Rows from block 5, named by matrix and row number. Rows with one number belong to one neuron. Each number is 128 + 24 x the weight over its row's rms, rounded and kept within 0 to 255. All counts start at 0. Numbers have three digits each. After the name is the row's rms in percent of the matrix's.
# fc1: MLP up (model.blocks.5.mlp.fc1.weight, 192x96), inputs 0-95
# fc2: MLP down (model.blocks.5.mlp.fc2.weight, 96x192, transposed), outputs 0-95
fc1.88 109:107129145160093175091161142120110107095156078155137146118123159123104111149175094114111155123135166142133152129161102167089120162117113143117145108095155090122173135152117132203136149172130122119114120101101130141145142145132137084136114132136114169121127133115111114154109109125160130129
fc1.89 096:155074127114102125102078103131109106111128174108135110103112087123137133128103134122090089114124117175162092120179163100165107116131104101079140151120132109132097144142132101128138125096164100109145116125134091103128072129105137150102096123141134136097116141135126119092160148103151122149
fc1.90 083:129129156118100117082089088143132110120163105130193125094102112126157105142134116157112174127122124143133109110155176103133072118107110139160094132124115144078122107138142166143122132150146140149108106124121108082135114132132139142147120068151133133128101129131064140152116127114153092109
fc1.91 092:160081173074169101127127120135094137091155157160109103090145115112126140182152115144128146084113162103143112102125123102137116158099145155118141151095123137102151100165131128114151132102150113114137101161114068116130110154155123135157093110116107121174118132149114158139141132128137136154
fc1.92 090:142137136146093119145105150098142113099148146099122115136092117094129140125083083132120126099114150098133115094113129115063128118121082129093119100094134117106136150110113103113099082111119112133119128125132091126079108110155145137124121113139077149085145123079091119160103090100097131093
fc1.93 107:119153114138125106135096139148134156131139115149117133102094124096120101146128129150139093153120094101130085117092162105154148124085152082115096128125118147121131127121105115182142091129083128125130080130147127131088133119151126127160130150133147178159069173115123078102140119117121121074
fc1.94 089:121108152082150104122120122082140132082122122143140116135084131111136118144115129145117124093079098108133128163158136135103132124121112166110152130133095120122104131157166099149164166132159142140108161050139136108137113113159151146126098178090129146100164137101141128101107151120156095145
fc1.95 122:096124100128103126147118121137114128212144143080125110153105137128150150117131143088112137140132127174120108128130152141183134162180087143122133111135124124144121139121138121107112135089152148135097090116173163126089079098087139168155140160145112152146099130107125143125155124109150123124
fc1.96 108:097095131111130161110159170141167108133180110162144131098077152128107097095136102132110123087152151131131121133154135115149099147140124077092133120131158141119098100165093118112163136149111130161119136172153141068154115136133127114091096135118149139120143151125157141154112099133134087119
fc1.97 090:091131149116097132120160169095109103072107082098098117073151110087120118111148100119136139163122132155124103106097089113104133123101127120102150136133084120133106102132127098142146105104161111103144101117122108169117129128098132141131092168164129097106153131128091130160087132153123116145
fc1.98 095:113174153115107103123144135158138102158124136098153120138126126104105169159159111090132139142119139095129166115130108164126151133111098142123097108159134145083148148114116177135129130157143135138157151098155075164141148135164135151128160170121170107130197099144138132152161126135155146116
fc1.99 108:107109138146100144148119111146148101114139175140151114153091129125123150075137105124116092097143137091123129098135154120104151087079110071095094126151141097132122149108140106088146124136087129153119136128126127162143090150135093140140136108129146117137131153117127164103089077095107148180
fc1.100 104:152151123147120131105135135137158091074169141105153120145105159118125129112149094108102139148138128107170104075125153135089126134093169072150169081115110077118128129149147100087150094103092151136141105154158150130115129122134136147115136172155117125130161131140146144131097134142113112152
fc1.101 095:120132156141079144149145121137163092066130125113139158116096139131131113150110144178151124141147171150132123103112089130153126097129175136177134128122132104141123144085109102141152131101147097169120108118111133194127148090140155146089122132139143105139129112087129128121129148169161157103
fc1.102 080:159121095112119065111132177153149111104139114143141085131121105094103135115151123104106107163146104092129112093145125093143153113122100143112146127166143106154153119110165122146108111126114105100135123141145152137090089142133151111067135115102092133151113078123119152108111107085141171118
fc1.103 131:144147147132119155138153127104153085136099153130121151157141084114140115141085115128158141080116111102126147095133133113116103158128115131144123202137163153137163133110163138114158105161101144126119109124155097109107176122127193137135107134158124136126113133076144149155126089112161106102
fc1.104 097:088173127152125108144126098056167138118134128146135149161116179116166108144124087183153134143102145119120142082119123158124114158144107130119154126121105121130111129119097116120189107126106135175159146116085091147112122146120108138099145109098109141125139120086104108110123149136150119105
fc1.105 102:110122094111119145134127144143129120102118069109093156112116120159120128118158110125119128089073084076108129090074129116147114120097138153117101090130126100115159148150134117139130140132104154178124120122094182136144158118155107105141136105127138086124138159075135116137098107140102154111
fc1.106 096:169155105180116126110160142126156134116145121124135155144126173111101112164117142116123146134080176123169102128143113125143117158138168148159109137102107110145158114138125130175089123104152113132112125123191108131075161124125157145100127157144139141116142075141101096131101149127168125108
fc1.108 111:146101119163110152149154118131130138173131167099112141125144174097133109119132115177124108133152161139119119099132141088101140153120126164113125136152136150135165180135128091158130108158165119106146119137110169120144150123130112122155165113089114104086194153129138120179162148118159122142
fc1.109 104:113181100120129131162109137150130101102102083135148128043104102112146100094163128156146121140136126120161067110137143127145131129134117165158092145133133121133159108144068143108133134114095141095140183155152123124127122112133094145142136155121134126146120136117117144136140126076161111128
fc1.110 114:149141155104185089107120134095126138107129133129144122121076120126126106142159129143131123085134169136139131114146123076070110122083149118075103144081132135161121120141112087132126116137128145086148122163120069098099114148172101130109120151140149111136124120144130137149093129145150113165
fc1.111 089:135174137101114125151113138111120104142171112105134112100122134126126122073102156184151147152123089145103123114141138142142094097119168097148149118137133164182120114121157126131140082147138149134166117109176145129142112092133138143156139115102201137089132142155124127137130100098156138104
fc1.112 100:098103188092090123141051110098151084107127072175129124125100156156101146120133133104145106135096108117149094137105115144165083140123144124131131131111122098120121104116091142122109138122123134138125126112143113143095112169149149127128096119182136113091120095124132150115154106158137121143
fc1.113 113:154152099076126154098134095126151156145133137097164123101135121105072106141138170125127113126061145155151130124106096108110142164141124179139101116096119103092085116126103148134111096080106127146099155124153113100119100142116108132129168114106165152107106117114113111106125103119131105132
fc1.114 106:104098130131119104147128129096155129086121095100122165106085124115108144108123127143135112148155130136102134160151144119133164087149139147092142192177111142148130113166098131132113153142136098119063095115094120140122159127134143118108154134106139127129145065122148101102118078106132121092
fc1.115 081:138124137126113111113099129101092134130085149139166119083141138159090084139147146124113139145124145110114099108089109130137121142126113105135118148124147089122118122162127081158189120134123093194089138136125147166118109132154151111086110079128159127140142125122168150082118120132130081119
fc1.116 089:136098147097124137144113100176155147144110083123118140097126132148106134150104153135193093139142125132104063120153095123140111139114167087129135127102125106126135115116097087132093104147076111125110085132155145164116155130127112150144124124174122109157115140142128129131184092115122121157
fc1.117 076:108141164140162211119143126158159177131157099120127128108144133110159096121171108143148119112149136183158106113089088141143124118138126109112147163143129134153148130184130117125108097136158130119091139118135110127157140172079130156109182156151125126125111123140107143144125145127131110136
fc1.118 094:128109103118090121116127131151120082139156092155102110103126119140133185099161116119141154128148121135155120099077130123104126156106131107105092067099150140135111143132133104126156106116085173147103080087151139121158121091132126110135191102130117118129142124098122166143095145152140135136
fc1.119 105:111100164138106127160144119125112137150153095136147098101148179152120114137131127102077169147169167087104137121131149131132154131191155143128155128148112193125156120137110131104162091128143132104108145119141124126131117181107092149128128135119072131162109121134125133152125104109132131084
fc1.120 075:126095108101124110155112144106113108100146079148063136124164142099100137109146088164133141136127105117098133127125116144160124151121124106146100117085128123117117120197117104169161100110075124127127091124109137159138120143154140102131131128123075117144104096126174145127146142151126152089
fc1.121 078:117101115112147179168119120112116132163120104074126115139169156135130121128111102129118136152159127155137122051112121106146124141115163157121154146140161103101100109096120118102157171167088135126113155102082131135104103125149142099136095113114133139103103139160120098142150163137161130093
fc1.122 080:096068116137096170123133075123122118093134154118111086156096150089103133183123080113138124120113113119088135135153128140106114105127114093164112174098167105142083103146151114105135111089105105123093081143123143161139131135129141128146119105131135110134098156126105146147122123134125141102
fc1.123 103:135158120174133152102140101089111117097122114102150184070171124161098135112105111128119121169127119105129140096145148108113121110112091118156110124124109133093120156111094050142109153119147163145124131133138115125124110140084163146112148120132112146106119100141141141179095110145137160127
fc1.124 073:091140114158098090110125168120093179155098116139105135126120135130079092136130129132144138116099124075129123110150152108136158107124132133071130105135144120137091155147127099112112129108127096113162160098115139131147069141111143147119103119136086107109085126114120127140169165130144185151
fc1.125 113:156088146104132094165102136167096150100091122132166129103137134167099098176145142095123142113096144115127134166139150119116163114164100145130145162137130143163167097172126118177156144160131115095090108113117124145130167157134098143156159111095152123106132097145150135123127109130139120106
fc1.126 097:141101163100134111084106137132120126105150147138160092138136083137136098141134102152135098088124155151140096118123132109112125093101107106123147190125121113120103113151073092122131115146130138152159117131126080123162078167145101140127095102124110122081169176135120124150099110101123139134
fc1.127 116:147134135071155120110127137136095160132149133097166122086144120154114117180131139133132131132083066139118124139100107157110107150163151170124136131102121137114148111116176114134164076094155135070150130137123098118160109141103124142112139141142101114123133156125135121135180143125181133135
fc1.128 126:148092117085148111090117127140105115130127140124121144080085076134149119132154083112111126110108111128197110115133115094136131121087087142143133122153125142133117142101150120159108140087165109152105106115137166137105139075134171120136093135131150095145111129114150149099166151120116107164
fc1.129 086:124120116135161129104167125115117148146118139130117089154081132100105141109140089154148198140123110133133173142118115148121108134107168121146107119080110128142134104161123088147120123097143168111091119076151113113137146094160126134140143109082129084098119156139112149160107118144162085127
fc1.131 091:121108141171136143148115096150146150129125126128114099121111102150161110152106109142114133160117160089114135097123125126094117136120135121109125084113154088115091153064157105113169098107078136164154143108126085094103052152150105135146111114156114134142121156115108129132105140109114100130
fc1.132 088:128089144121082119139095078090157125145111126141132114145141196106101151138128139138115103108141111142134114128112118089122094172135120168152118108159097103123119115121111098103102118141126138114139144105106154143126124143142138106148106110134121072080176101087132161136162116140159076143
fc1.133 090:145111164143133121141097114133143108122135157108128120109092118115136139066133051131125167155121105143117136148140103134089149140053096104155146143139140106106140134104105123128125138107128122133104117164141142164120112100155158099122095117099161141162137131132149096116118116078109090166
fc1.134 110:147104117102181134142172098144084131132151186073107125129134113111110152107106145157130113137125157128115118093113125137092180120166137112101117104130158111149131139110119130158166136133189118165139095137137142124114167117110153142122131155089116166129119150171134116151103134141110169122
fc1.135 080:095134154124063143100133106119135108108098133104119080144096083101111087160095170125132142162066132142125111132110131104091149132128129142128118120130086131120092104130129114142169090122090148159146105077131142110105112136110099152151113118134144093126096154121087124106137118137150131109
fc1.136 133:122113135147149140133154102117143145122141132118167166123171142162149148106088135109115179151145147148147094132154143100144104160140145138149096126105131136138140149111092170164155200116181121129150121154124132124149128125138150137147159108106147130113123131148173198130137100115149167153
fc1.137 106:095090068120126121056094119073110107139136124115137110137102154148115123114092098133138142145093123122163165158101136130129133158128123078111124133150119124130150140118158152131144115117113157096136133144143129131081128157129123061145117125135156136072164123175133109133101110120107132115
fc1.139 097:133111109096113098151115128131148102173144132034146132096137136148165121144141093104156109153118134115122134108130141125147104108111132103125091124136098119132113090126125127129136121124118112130087135142110121149107124106105103152085148062123098147140204153119111130116153109129142090090
fc1.141 103:127129161153151106127126124125123125137109139104170099106114144128095100124123132119106190133082141129139125129140135071129141139134138122133098132144146126150128130101168103152141127095157139118104077112142174126065118149135146221143136137109138097160144121162159159128098122144141113137
fc1.142 095:137097123132147093140127114130176158125126131140097136165062136140155140156133138111161076105163148125152110086121131148106168133143090106115180150169084104098133136131148090125137092135142114134105095120148125137132139105165129141106116145133131142135101147145068094157117150112150114111
fc1.143 111:138115123158137120139085090111117138166107137066125173110160138140136151114160140122136116124139102151132158111119122088159128132168106139119148125087159108155135166110116111153130112123145155114076130152150070146121112129147146103135167112153143181145137074138113097124108113153164142115
fc1.144 093:082158154141166125113162170121096175126122093080114130114153135133147104151143124131121155132076105136073154126096090120165132132114123149141161145148098080106183099164116115140121112119140119100106136134094149148114101154106143146129124134125099115163144141141149116153146095115150114103
fc1.145 101:163118123138102122108151131124070150173126135151114147108124170133153126136130124106127132146131112120081119128118119162141156132099139133163124162122142121126038117178148111126162103165132086164122130106143133064116114129145142117101130156145175139125142100130138153145108140077124116139
fc1.146 098:133063137154144137146138121150158095122120070134130141087102126111128124118133146103117137164151165156134156097148135107108128151161091130131125127132134160118114130112117145152130126147166106126057095113109129091098142123176158134143090130121123170105145091097082112135115136142100112088
fc1.148 113:123103126134133136130092106054150142103121144137139144122112147193121160164151123153130138126151120120146106103114097126098134153125106135127113150126118084107153108133112191126171137143147158137140130131127175110120162127129142169118112105138120110159102097146111148141081184103159165130
fc1.149 115:112077076111133096119118129148115133087121119101085168140131109123129117125140148116118098109153114099126116078163135142109172143143126160147120138151119132130117113149136093084119126139123107114154169125107106177150144087178098119128114098139154154149092130120119141184144125149165105164
fc1.150 077:149148115109106103090127101102144100141099156140128170153104146107130197094108128122150141108111151164120132103115108113131101144103119129148105081122102140192092146140116077149164131125139158132127124090147120103094152101121136125117146098121177153102121118101092100171126121127132124122
fc1.151 096:123099130125145131105088159114117117152094164168110108145160128126095145116115144160137128156130132144129144065099128092121136177106116072101117118109137113120112135137138124095153107158110133098145136107144092123148085149097111076131138114125157152090097147125084170164155140133145146105
fc1.153 077:103113109106123113098115147143168095120125142128121145130116153122157126144137153125167132101116141118183143148136121065152159133106143135138153092144127107133078124177158129120115142114090164150159146142167128144158118131110157134121108181090160155140204125087111147138124130145123135130
fc1.154 110:103137104075117146111125173133121138071112080145122138091177123134135162130129136164130112098109112114117121081119088147114149140115141114126109124139128123111109151118132161122143094156107075106137106117111130177143133101057135116116126132127144114072149145095117115123128143133090167115
fc1.155 099:152112116105165139160169142105118136121151157123165095093125161166124145157129119104110194141155143127134174167110119138145154141118072142112133135107120098123145127129172124121141142145125109200153125152130120123148104128116176170106108141086141129155128147135116115100096144126142157114
fc1.156 114:113110084103147117126137145127068123130171130108179176141097125125130145115159080108149100096100115133131091134125098134122100090102098140128096140144086105149152101141079094137116174159129118134119114156111146143094148094118144089117089147143096130123144140131130113151136088112135129134
fc1.157 081:104125169164143136097139129150131163120148114103109148145129108110133117173146155166186153107134120153163145162091080124149138116102132185108143137123134077154149142153129146197099116110117132158131101112132143164172159141126113136128134135139131115129137118122131169124111115104151176139
fc1.158 107:158116175147133142138096103132130091131136133136137082084107139067129095094126113162131110117068145130113148156083133109134126129148106131149135100118115150137126146163156121125135098141080133144117132128118131143071085154111132105102104157132123088117191123128135129092133098134133123091
fc1.159 119:123142160103176134144098157096136150139126143081122118113166086157116111143150129157176093146127109167084156175080143138118156120120107122154123180157125110163136127126123144125125100099140147166174132120140117142158127125102093124151139090139175085118136139120142156133153119125123119117
fc1.162 101:105120105121098090111140129067146144127174126097107113147141111141165114127113097080105121107096090130127158138124102115117135133153145106124132133148130139123125120156130114113176178118164136126113122149160091142154107096131152093127123139044174157114144127130159149147102155149113149143
fc1.163 106:123091100114107138127129133149109098152141103192169122125148137111124134115166091089134136158108114130149099090169103111099120149147097106095096085115100126110123119150184121146147124153124128107117106090139134101132108152133155124105141122104084173142130145140054149138146131123122122118
fc1.164 106:143103152129130139122145122152149159144146106129156090109134101114102106103131122140153114155126153102070089102113142102156090146136132117135140099098127186145118152131114114170124118120142124127116126145096154196074087158107169118111109140129154130106168144108169165117123109140144162132
fc2.88 104:183136099100146089177127138124129151166086190106148151138148155111154158079091166142135129141105080098095119133134164120179143114140141136113111138151106164128110127103127157082133134123135131122135133170146144110119111109117106139123119145120133095143104139155169143112126143156120118094
fc2.89 105:119177119156128121114174115108145135122135083146142162163155182126107108085151123159150143138114130102105145121090101125124136142125165127163118130129098122120135086148123144123114119139122154156135121096105145146104157111120102086152160117082116091152134118119089145142055096158112141107
fc2.90 081:167107127138163128138147138096130144127122157123055139141131146116124144117093117092129104110137116116147147139128093140129187115126111090140143111145132117156103115118094105100130144099110124100136182110140154144101116125155131096108152191135130094130137092100146134053116160100110125113
fc2.91 098:078149120166097161176099105130159128140118118083127108130108103111116109088083125056118089134129083137143109151155123123136153123133095103100100111130109092140136145129123127112071148129097133139147142100171167113127118094124154104129152119128134118119151100130152076119104131126125124130
fc2.92 088:094118124116119159159086143139118107164047139139130097107143147154152103086100131121116105122156132155124112141161103121177126143129129105102111126139119157159105140110118145118157176126110155137167090118140146132129104126098142116134114107126171106166112128168138122112164171149106146173
fc2.93 101:154156097086102152116210135086130130120126135090131128128126085142140117102163105106135112123117144138158169158087097172140133114134118130125139133089137125129122144137136101096103133102143136108111150093134100139122112091082110130126150110133140113097178085123101123142090139084148147134
fc2.94 089:113106177138124154131121152149160127134178111144115101123179132155123119162127145110125151155184117122067131115121140124108148106107102110127122121127126161148137081099112151100127092113143112127141129149140111118137143152142159129128142065159090138139146088148100153148197130117139144092
fc2.95 094:147111155169102083166135088124150106091109130149138130105156089120096131152126124135108133153130121098137122156132081140104117103087155110149137149148135141127132106142141151120095100162140135125191162158115111093108197163140152126121118103124125110135134130125145119114079151178116122155
fc2.96 092:140115145136094099160112098148107125154120104096085138123147107096147178152103118159114156178150120159138127126103087151125147137126163127164134135144102122139150143124136125129110128129158126139122100116112135152101167083127142125161174136107094127166106132103117152043117161140107136100
fc2.97 087:163111134115119116105101110174159150134179134117132139116154174158110138148119121158111138135106110136121129118100161143136165166184104133151133168078176109077139139102115168109140122113134160152115139124141173117128107128147114129141113110098165152112127106146169137119150116126113186124
fc2.98 114:147079132126134136095100093133118182098160125147134154121123096128134094141139083191166128110147104125124078103140130126111085142149117106103149153150141112137097157143146071115111158091121093141146145123161146137152118139135136114082122140147127135129110129115105150105107160153085104109
fc2.99 121:154123134118158123142136127111125111142137112136093103090163119126130118125104179156128150135099109127140128132141104119158087150159170137116178096084082147118135144120154140149111115118176107101144131109132104104098092142083146129127105139138094127117122138152100109153187186156134155086
fc2.100 093:094148121089154100149086123123106161168127107144106085140145141155179132137137164163133103098162145117116158133107134147172141116178137189118105157150162163120115124088106133147145143155136127141124156106082101151139148158125118116136116117132095138118143144114131099123146155099147160154
fc2.101 099:131122110125136091120134096170123137144115112148115091143142115138136163098135140087083092094083093098112102144113153128088144158143075133085118153111150138126156132187136130082127150142121146137130119120153121098130168152144116135121154133095116108132155101149118113122113129110099081183
fc2.102 077:112144161151138153132101064077110129128084130109106160126123137161130144118100117162149127093088160136135118165109106114103139138142148103141077109109108146089088133134085132107157145103131148162136130107110097105148160105116103133153112147136144108119140130134142095132107161136152064117
fc2.103 117:124100113133146093101120093146121159112155108134124122099125157147155156106161156145099123153140170178143113145092129149137163081144148118130151060099099128110103143151094129137103155105137125130125154141115137151154101125119050147137151152108152114135151117165117107115118160142126144163
fc2.104 105:127136111108138170131109138187103088103105147091170087109184115139101139115129166058102119154154124118140134171138140126111128155096130131099085139140143133103163123139140159131096130157131139090127108131156141111160133140129175124152123118157133136091138149137128143158130146094121157154
fc2.105 101:120092174134127127133106093098151118129140197135162131120135133077117143148105132116142105142142140114145117131163138139138144111132088089135110167128098142146098081097122111092105113091134102116116163130140085142095100146101121143124126107102107156167101094181110164104154117150118118139
fc2.106 110:083097147064108142134139121139149125151136128126146069105131093098152160064134146132136132130152105142114129121110101130116115108113129112112168114132129125147124115129139174093160118129121103155139093142069156107160097164124096110180131121099103116084097163128130137127120119161136144130
fc2.108 110:120151163106169139123117148143103150115144101150167118142116113137143138136098151088154148138121150152134133156144112159176114097158151117123136153126116103095105116140146168093128176135125087167117133140142113153088092140098112176134130134154139141181070093147136140098123083126108128137
fc2.109 112:123103156136111125114144112101158119126112146116115153175147118133108126143129111157126127138063177137097104137161104120094156147138154104109148108103169136125121132128163092161160118137110107137101058092104132113120144088141147125113093116133095136151150095137168072152135143144129093128
fc2.110 090:099110140163070108118122122132147096124117125143120123139191131137120146094125116090136151146080086137117140101098094166120095099143102102176183118203126153137140126097156135123129091131127114144135101131126137131126156103106171162132139120135102140133097128105127120150131123106096125112
fc2.111 103:134122128150103142120120126118135133103119184130129135121140122137144159172120145049162120147139145115155128131143113112155176151118080114118077126092147090118141126154141127175140160091119111151080092132138120127115112126123142090122111169118064134106094120113136083144130144129148143111
fc2.112 098:112173127149133111117147146137140128145102145145173125125141139103144148123147135139121141123166152107102166120153133128096164112153125090122124135127104168121124101093164128085065106142109096111073142127154151145126120099086115144115164134108113120188111121138073133112102121109095111087
fc2.113 100:118128146187124128154126137142115103127098148143065139103129107155206173078126131117116139127184115105127152095123148142128104092105134114144133123137101148140129126120119101130148133203146136123171113106104113115148114141115152105132107125113081121139161125132147133127099149114136169142
fc2.114 116:149128120122126102139141137147079112156126159170132084140175100118123150151159117101121127103102118126128150099159092097118143128109082151197117117083129120113130141102133119140142126145136143162157148167147147129159137106140135134142082113112126097124071169116120147133088142135114125181
fc2.115 086:089134138159148145150100112122153135140128115104134152176122137140163148092100147145118132137146130160143114110136088149163138130150124145123143104116081141159136132127160146138086130175108117111106101104117153099064120120151133176119146167146097161134087098103108099168113142122130180113
fc2.116 095:133129075134092121096105160105126102118093152143147089126134096111112092125156128136078129183144128151132176151117146139118134139100095120123131140134140127074130118121142135109107142137126129083160128105130119122141116187113132168099126121131113162047132124078105143148102117115124136130
fc2.117 083:156118092104093062148125136123107094120123178151121110151128136146117146154123132130142149140096128113104148144137165125116120137130124130137090113136183119096124141146138149139167202093106140155141117123101149110088126120174150084136066119121118122127146121087139115115144094136137160144
fc2.118 096:158106164096171123128088135078127133125100176095137163133159107100148125150089151124106091115122133112124122142174164129139127091121120142148147156152101107119130091114122150096094114119125114121140143152140119160090095125130123160100076137132140157150147089153125091092162130103100115127
fc2.119 113:139134091125145127096103147087156123089137174141111173153139077121123142142154114153159078126109108166138170140134164134126116130073102139117104105127159083113088136143159147135109158155112167115138099124105120123131150119139176116124139108128170178124162123153126124102134127123137149126
fc2.120 081:121163119118134146112129109120118168130112135118153130110094115154130115095103159061145140094124157163129150113108104105095148120120119118081113130151129126123127120079142131080085117142167102109151131132153108127122127141131126144100150104145193121141141139148050114124113126075135094119
fc2.121 078:138139127133109148076161150131130104091133152144125103115137140136137157151138112174140153097097127113096128175143133100093135125110075127135084104118098121159141168107126144171135123126121140098156123139167174127148126143112121138179151135143109104149157111103161167141140105100124191141
fc2.122 087:137147138096144121134158171091110135148089092116138175116165121136166138130123117129113153091109132160158142132125123090164152140117144148094098047126089128136147152097151161174101155171147163122162131114126103115110117119117161105116106143136150126119114097158153138136137162121135127119
fc2.123 116:136105126062092070150145156149147138151159130125093066177068124132153108167144116124127138106156130163132129133128126105145169118126155145102124159125125149152132097137150155110157109113101086118130111117129124145085156105151103084122101122101131100141118139109125116101152144134117111125
fc2.124 084:147108162111110150157128094113156090109162123117129127141134109132207144103142094110132123124176114164137144132088113139131100116102131115178114131112118127124175110137143129143157144140121160144112084131137103138088175121148113112116156150117156139122149123116136126124089111089107064089
fc2.125 118:088167106152138142124132116074167124146160086141091136143131161079146130089117102150120108135170137143155138090142081132109110141154151124116107126121125131088143142118128123116092107102132125166153120159115118127089139128122150112121084167144076164121098177113104120129151153152135129113
fc2.126 095:110115124152130125191115090080146138147098151120113156128152157092120159125132146137111152148117106097109149156141140125158125143152155126114104096123119106115133145137159177112118144102118125132112158137144139100068139137127138118142150157131135131205081076166126152104177123136134120134
fc2.127 113:129125120161120151156135090153137107121119145157122122163141133120132156082128125137099119138174193118137119127162131122161144134101144086131124136134112139139099181155100155121105185146099134164149148109153156160123108166130127136146126111116162141130130111144121133105093146140057156176
fc2.128 103:129155112143145140159129136136164115140114138113106095123166171142097116131109172132179115105154125109054137128112154131132129138164127135094105139077122116094152123128119161134172137160092125127158119164097095088156135157126148104119146123141129152102156170122134132145124089123152143085
fc2.129 088:169145146131085135152099156145109110141126113114143194087186136129139123139133128092152065122112144126159107113113114112129139126136102151140147123205117123111145152098127157115128120129141082157182105159121130138112122155110121102123128118170122153135142094106106106121152130126113161112
fc2.131 098:116120105059143145139139147133122116132151108106136146134162150112067187097133159114113098106126068155109111117123097129111134109117147110134062154132110159110130083150136148111098110143145133107115114148117196141138162094135149107101143137134112127127144122123142110098118126133099123155
fc2.132 110:095144084158111129100140192126162140129136140103122123130112090145175112128161110099125125152101164137139189146184151146104156131128089130120134103111139123125122143141168130127121101111109108072129112118116141127144124112067115155148148121108107121132162095151151110157121146088133150152
fc2.133 097:095133111120129110161146126118131097097122117103095148161129104146137123118146162129145091112154146131123125087133131103121086107148148197090105133115099159135104125142125181106168118119111144137147151104106112101142127156106098128101125120137113137047127140091130154095097100138115161096
fc2.134 084:140149135130115126127121161094128139151131120130123167123125106141126136138148136084139132110144154099123168164120147147138157154114128156109171131089139118133136091122135134081063122079093137082093155123124131152138064108108087095115146155155114103141125081103150147104148144121129084124
fc2.135 080:156105122117184158145124135138110179105136134147142162136158158133155168106169079175135119117202117131135140118121117133145115118134133107130130121095183099138164143113112128115114124152142098102127118164124089143139129121160134123109165150166130164128135094108152184150108129131121135135
fc2.136 114:159145100098097133129123140141113140140118129110088108150086128095123140184161121181131085127133101113152149141097137151127159094113121124129131163173162160129101110144142094102120082126126138144122138121158102147130152119077115107096104144147128128132124120122084113129134192165109089145
fc2.137 101:136142125166099090143174105196100119123119138137132083159156111107077115152162120098111112119104104104101152133130102119108168099098110157112117100111134148128140130145101108136131170150152148159139121124121135081119153093153117165122137107133142104138119146093138127151101092130138101178
fc2.139 096:124133117178133139112139113117118154110117120212126137134101099111108131117116115128085148107151120149155100126084112122095162167141088139106179116120157123124133180157134121102123153138156158122150130111133127140140134114150149118156116186103184113131077125143127112130118145144150158155
fc2.141 092:132105094149046150122169145157099136097142136142138160086143157131119168153142117136136133140129100128115139151123128174146099093142142129119147098136131117100144145100134140118154103149121129144159166136122111118199159113134126074145140091123122172115124140119079124090144135125129141103
fc2.142 084:120181076145087141130129112156093128137095153144178121096143130107116124145101095180146155153159128100140137155133125133183092123100142128150082115162174139132126086158151141115136150125129145153124144101121136116125140155089144127123142102124138115123128128089128168080094138139119116159
fc2.143 110:118132154077099116132149162159131131109151112147120123144103094115113101136100126124142142157091119120155087153142153136149102119075154085110135114167118150109130098162120135129140164128135081146162155096110164124130136142102092155146061119125150089122154148123166162130152125109112107148
fc2.144 092:178078091094074119150087116114156088127126158157125111154138152100147131135083114117173140146187133110175102162129138109110126124139169111118100132123132172142115119127142143116144131134120135152151120095148085116126161109142092104106134123153133120119116121108072143096116145145127115133
fc2.145 107:131155124148119122100113139088153102143121149095111130200153091128112169140135124153079120169134165125120116123158115109137141174159118096113130111139124163140170155095101120144111118109124142106137098107097130138102103132130149173091102117118129123122108152121146088114182155154088133105
fc2.146 110:108157112128095134121088134084095149133132145156120123108135123137108131125138099135122148102112110087090108152090129166134124124101192143143122104153089125119143110125115084139098152111102125143161122121141113144135115128080082072090148110095117111182119125166098145135161134088143144132
fc2.148 117:135157106124094155139152150187085147142119082132132133151123102113132085134125097129124140155133108137164126157142169154190090087132144133112142131157149156130091121132166099120136169133136116147144150131119113127135109122095105127163130139126122096067149134093132109098175122131117114167
fc2.149 114:115183125138085126135163115123134137131135099119143100123108124123109129148095125121102130118082127145169125160115097133150066061126153105106145107113110142149141110131122146146097084120174136119130139109142095086116112131103106162111143117134103083073133131098091132085145155131117126103
fc2.150 076:119107163136144133168126122121087165111167103154156107134178178121117075151148116133118099147118139092157124139127114118122112110118133106151161151133138115114149087167092131096148104137102062127118138104091078158156095150115112139133123137142104155151133132158125152102112120124108126090
fc2.151 102:125111099125118129075132118135086106146145135141161110107113147093135126164120103106130138123135144131103136177096116164121139107097100167125114123135091117113155116105126109150129105105119158167123071140119149120099184156148112132147118075177105142165129132149142118084101085104116115157
fc2.153 079:142118177108155144139107120100149140092137139133138108145140124162119110130141107142110145136148138151074140157132154149077088129179084148135124152099139153107150154128152114146135155161148163107118116109141158137124138150117136098120095110120096098110102051155133149087171120107135104142
fc2.154 091:125123142177109097148126074145131124163139155094116103129145102128122119130126093077128139152142090144183148140097148132148107122120111112153137127125129155127145098164114123125094149112144169167176158168149118077089165137172127099152138109116143142152115126131112125129087100142155112148
fc2.155 090:103164166126108105074107182156128128144139128129129130155143094088170119112158116137155108125043157156143144128146130129133102102148151080144119105132157127121097147159121133119127122131150094106103134121135131152148130150102072148125146125162139121125116075123127111151124097089139118125
fc2.156 113:115143166132122170136114122142127138140067139169084117082127103117094124154101152123117148142182141127129150107142151121127158152125121108107105092075159130108111143099176129127140081113120116114150118094148136096145116177133107139151160102147185143135120123145122131113151166093123126116
fc2.157 085:158144087107130133173116138096133093146094153153156134147121135156124166126115110086099108160149165091107128143142171131115135144120116115147092118152125159087118124108135105088143170119120124078088160152122145117068139167106125116137110128131164151119116097147138105117151146159127086127
fc2.158 094:144113083115105164081174155167099141143107076100099139161135079134133108143137111118147138158165113121162126133153120157146098106097128152124145145127138124138099081118122112103122151123163134123174124114125087113150123097128133126149144080152118147079146122102103146144137165143128107163
fc2.159 117:146104100135105153143150112140117116125127107164136172126126160100173156102098134117081163122101131081109113087163140152150097130126147147104123096107145128105114127097125133111128154170100104117098109181113156152126131137128147104131133181093077148107127137111162090108143164142144141120
fc2.162 105:150123143152117185130099117132153130122098145157135159103146115146090102130127159145128177134168163113114134126165173163118097144124139152131101097104136137127128134136180163138115147117121103100117147080135163104120103159102126160144093125158097116152153123116094134127188120091150107126
fc2.163 122:160142143131141115158131134113115138104108130076107141141119127151155134135096155137126124117145156127108173126087140130149159108119139150156156151141138143128145142150068168125108146114128138142145116175100114154122139116149084132149128163132143078084143130068201093158115146156145115133
fc2.164 108:121144142117107093137120106134111097141147133116086134179113154120167122153134144153085148111147086139161142132130143147138143077098127123146121177154129129117095076153152145115112119144121140158149129122143080064186128118111104123126111133149101123127115130144122104136144109129160060142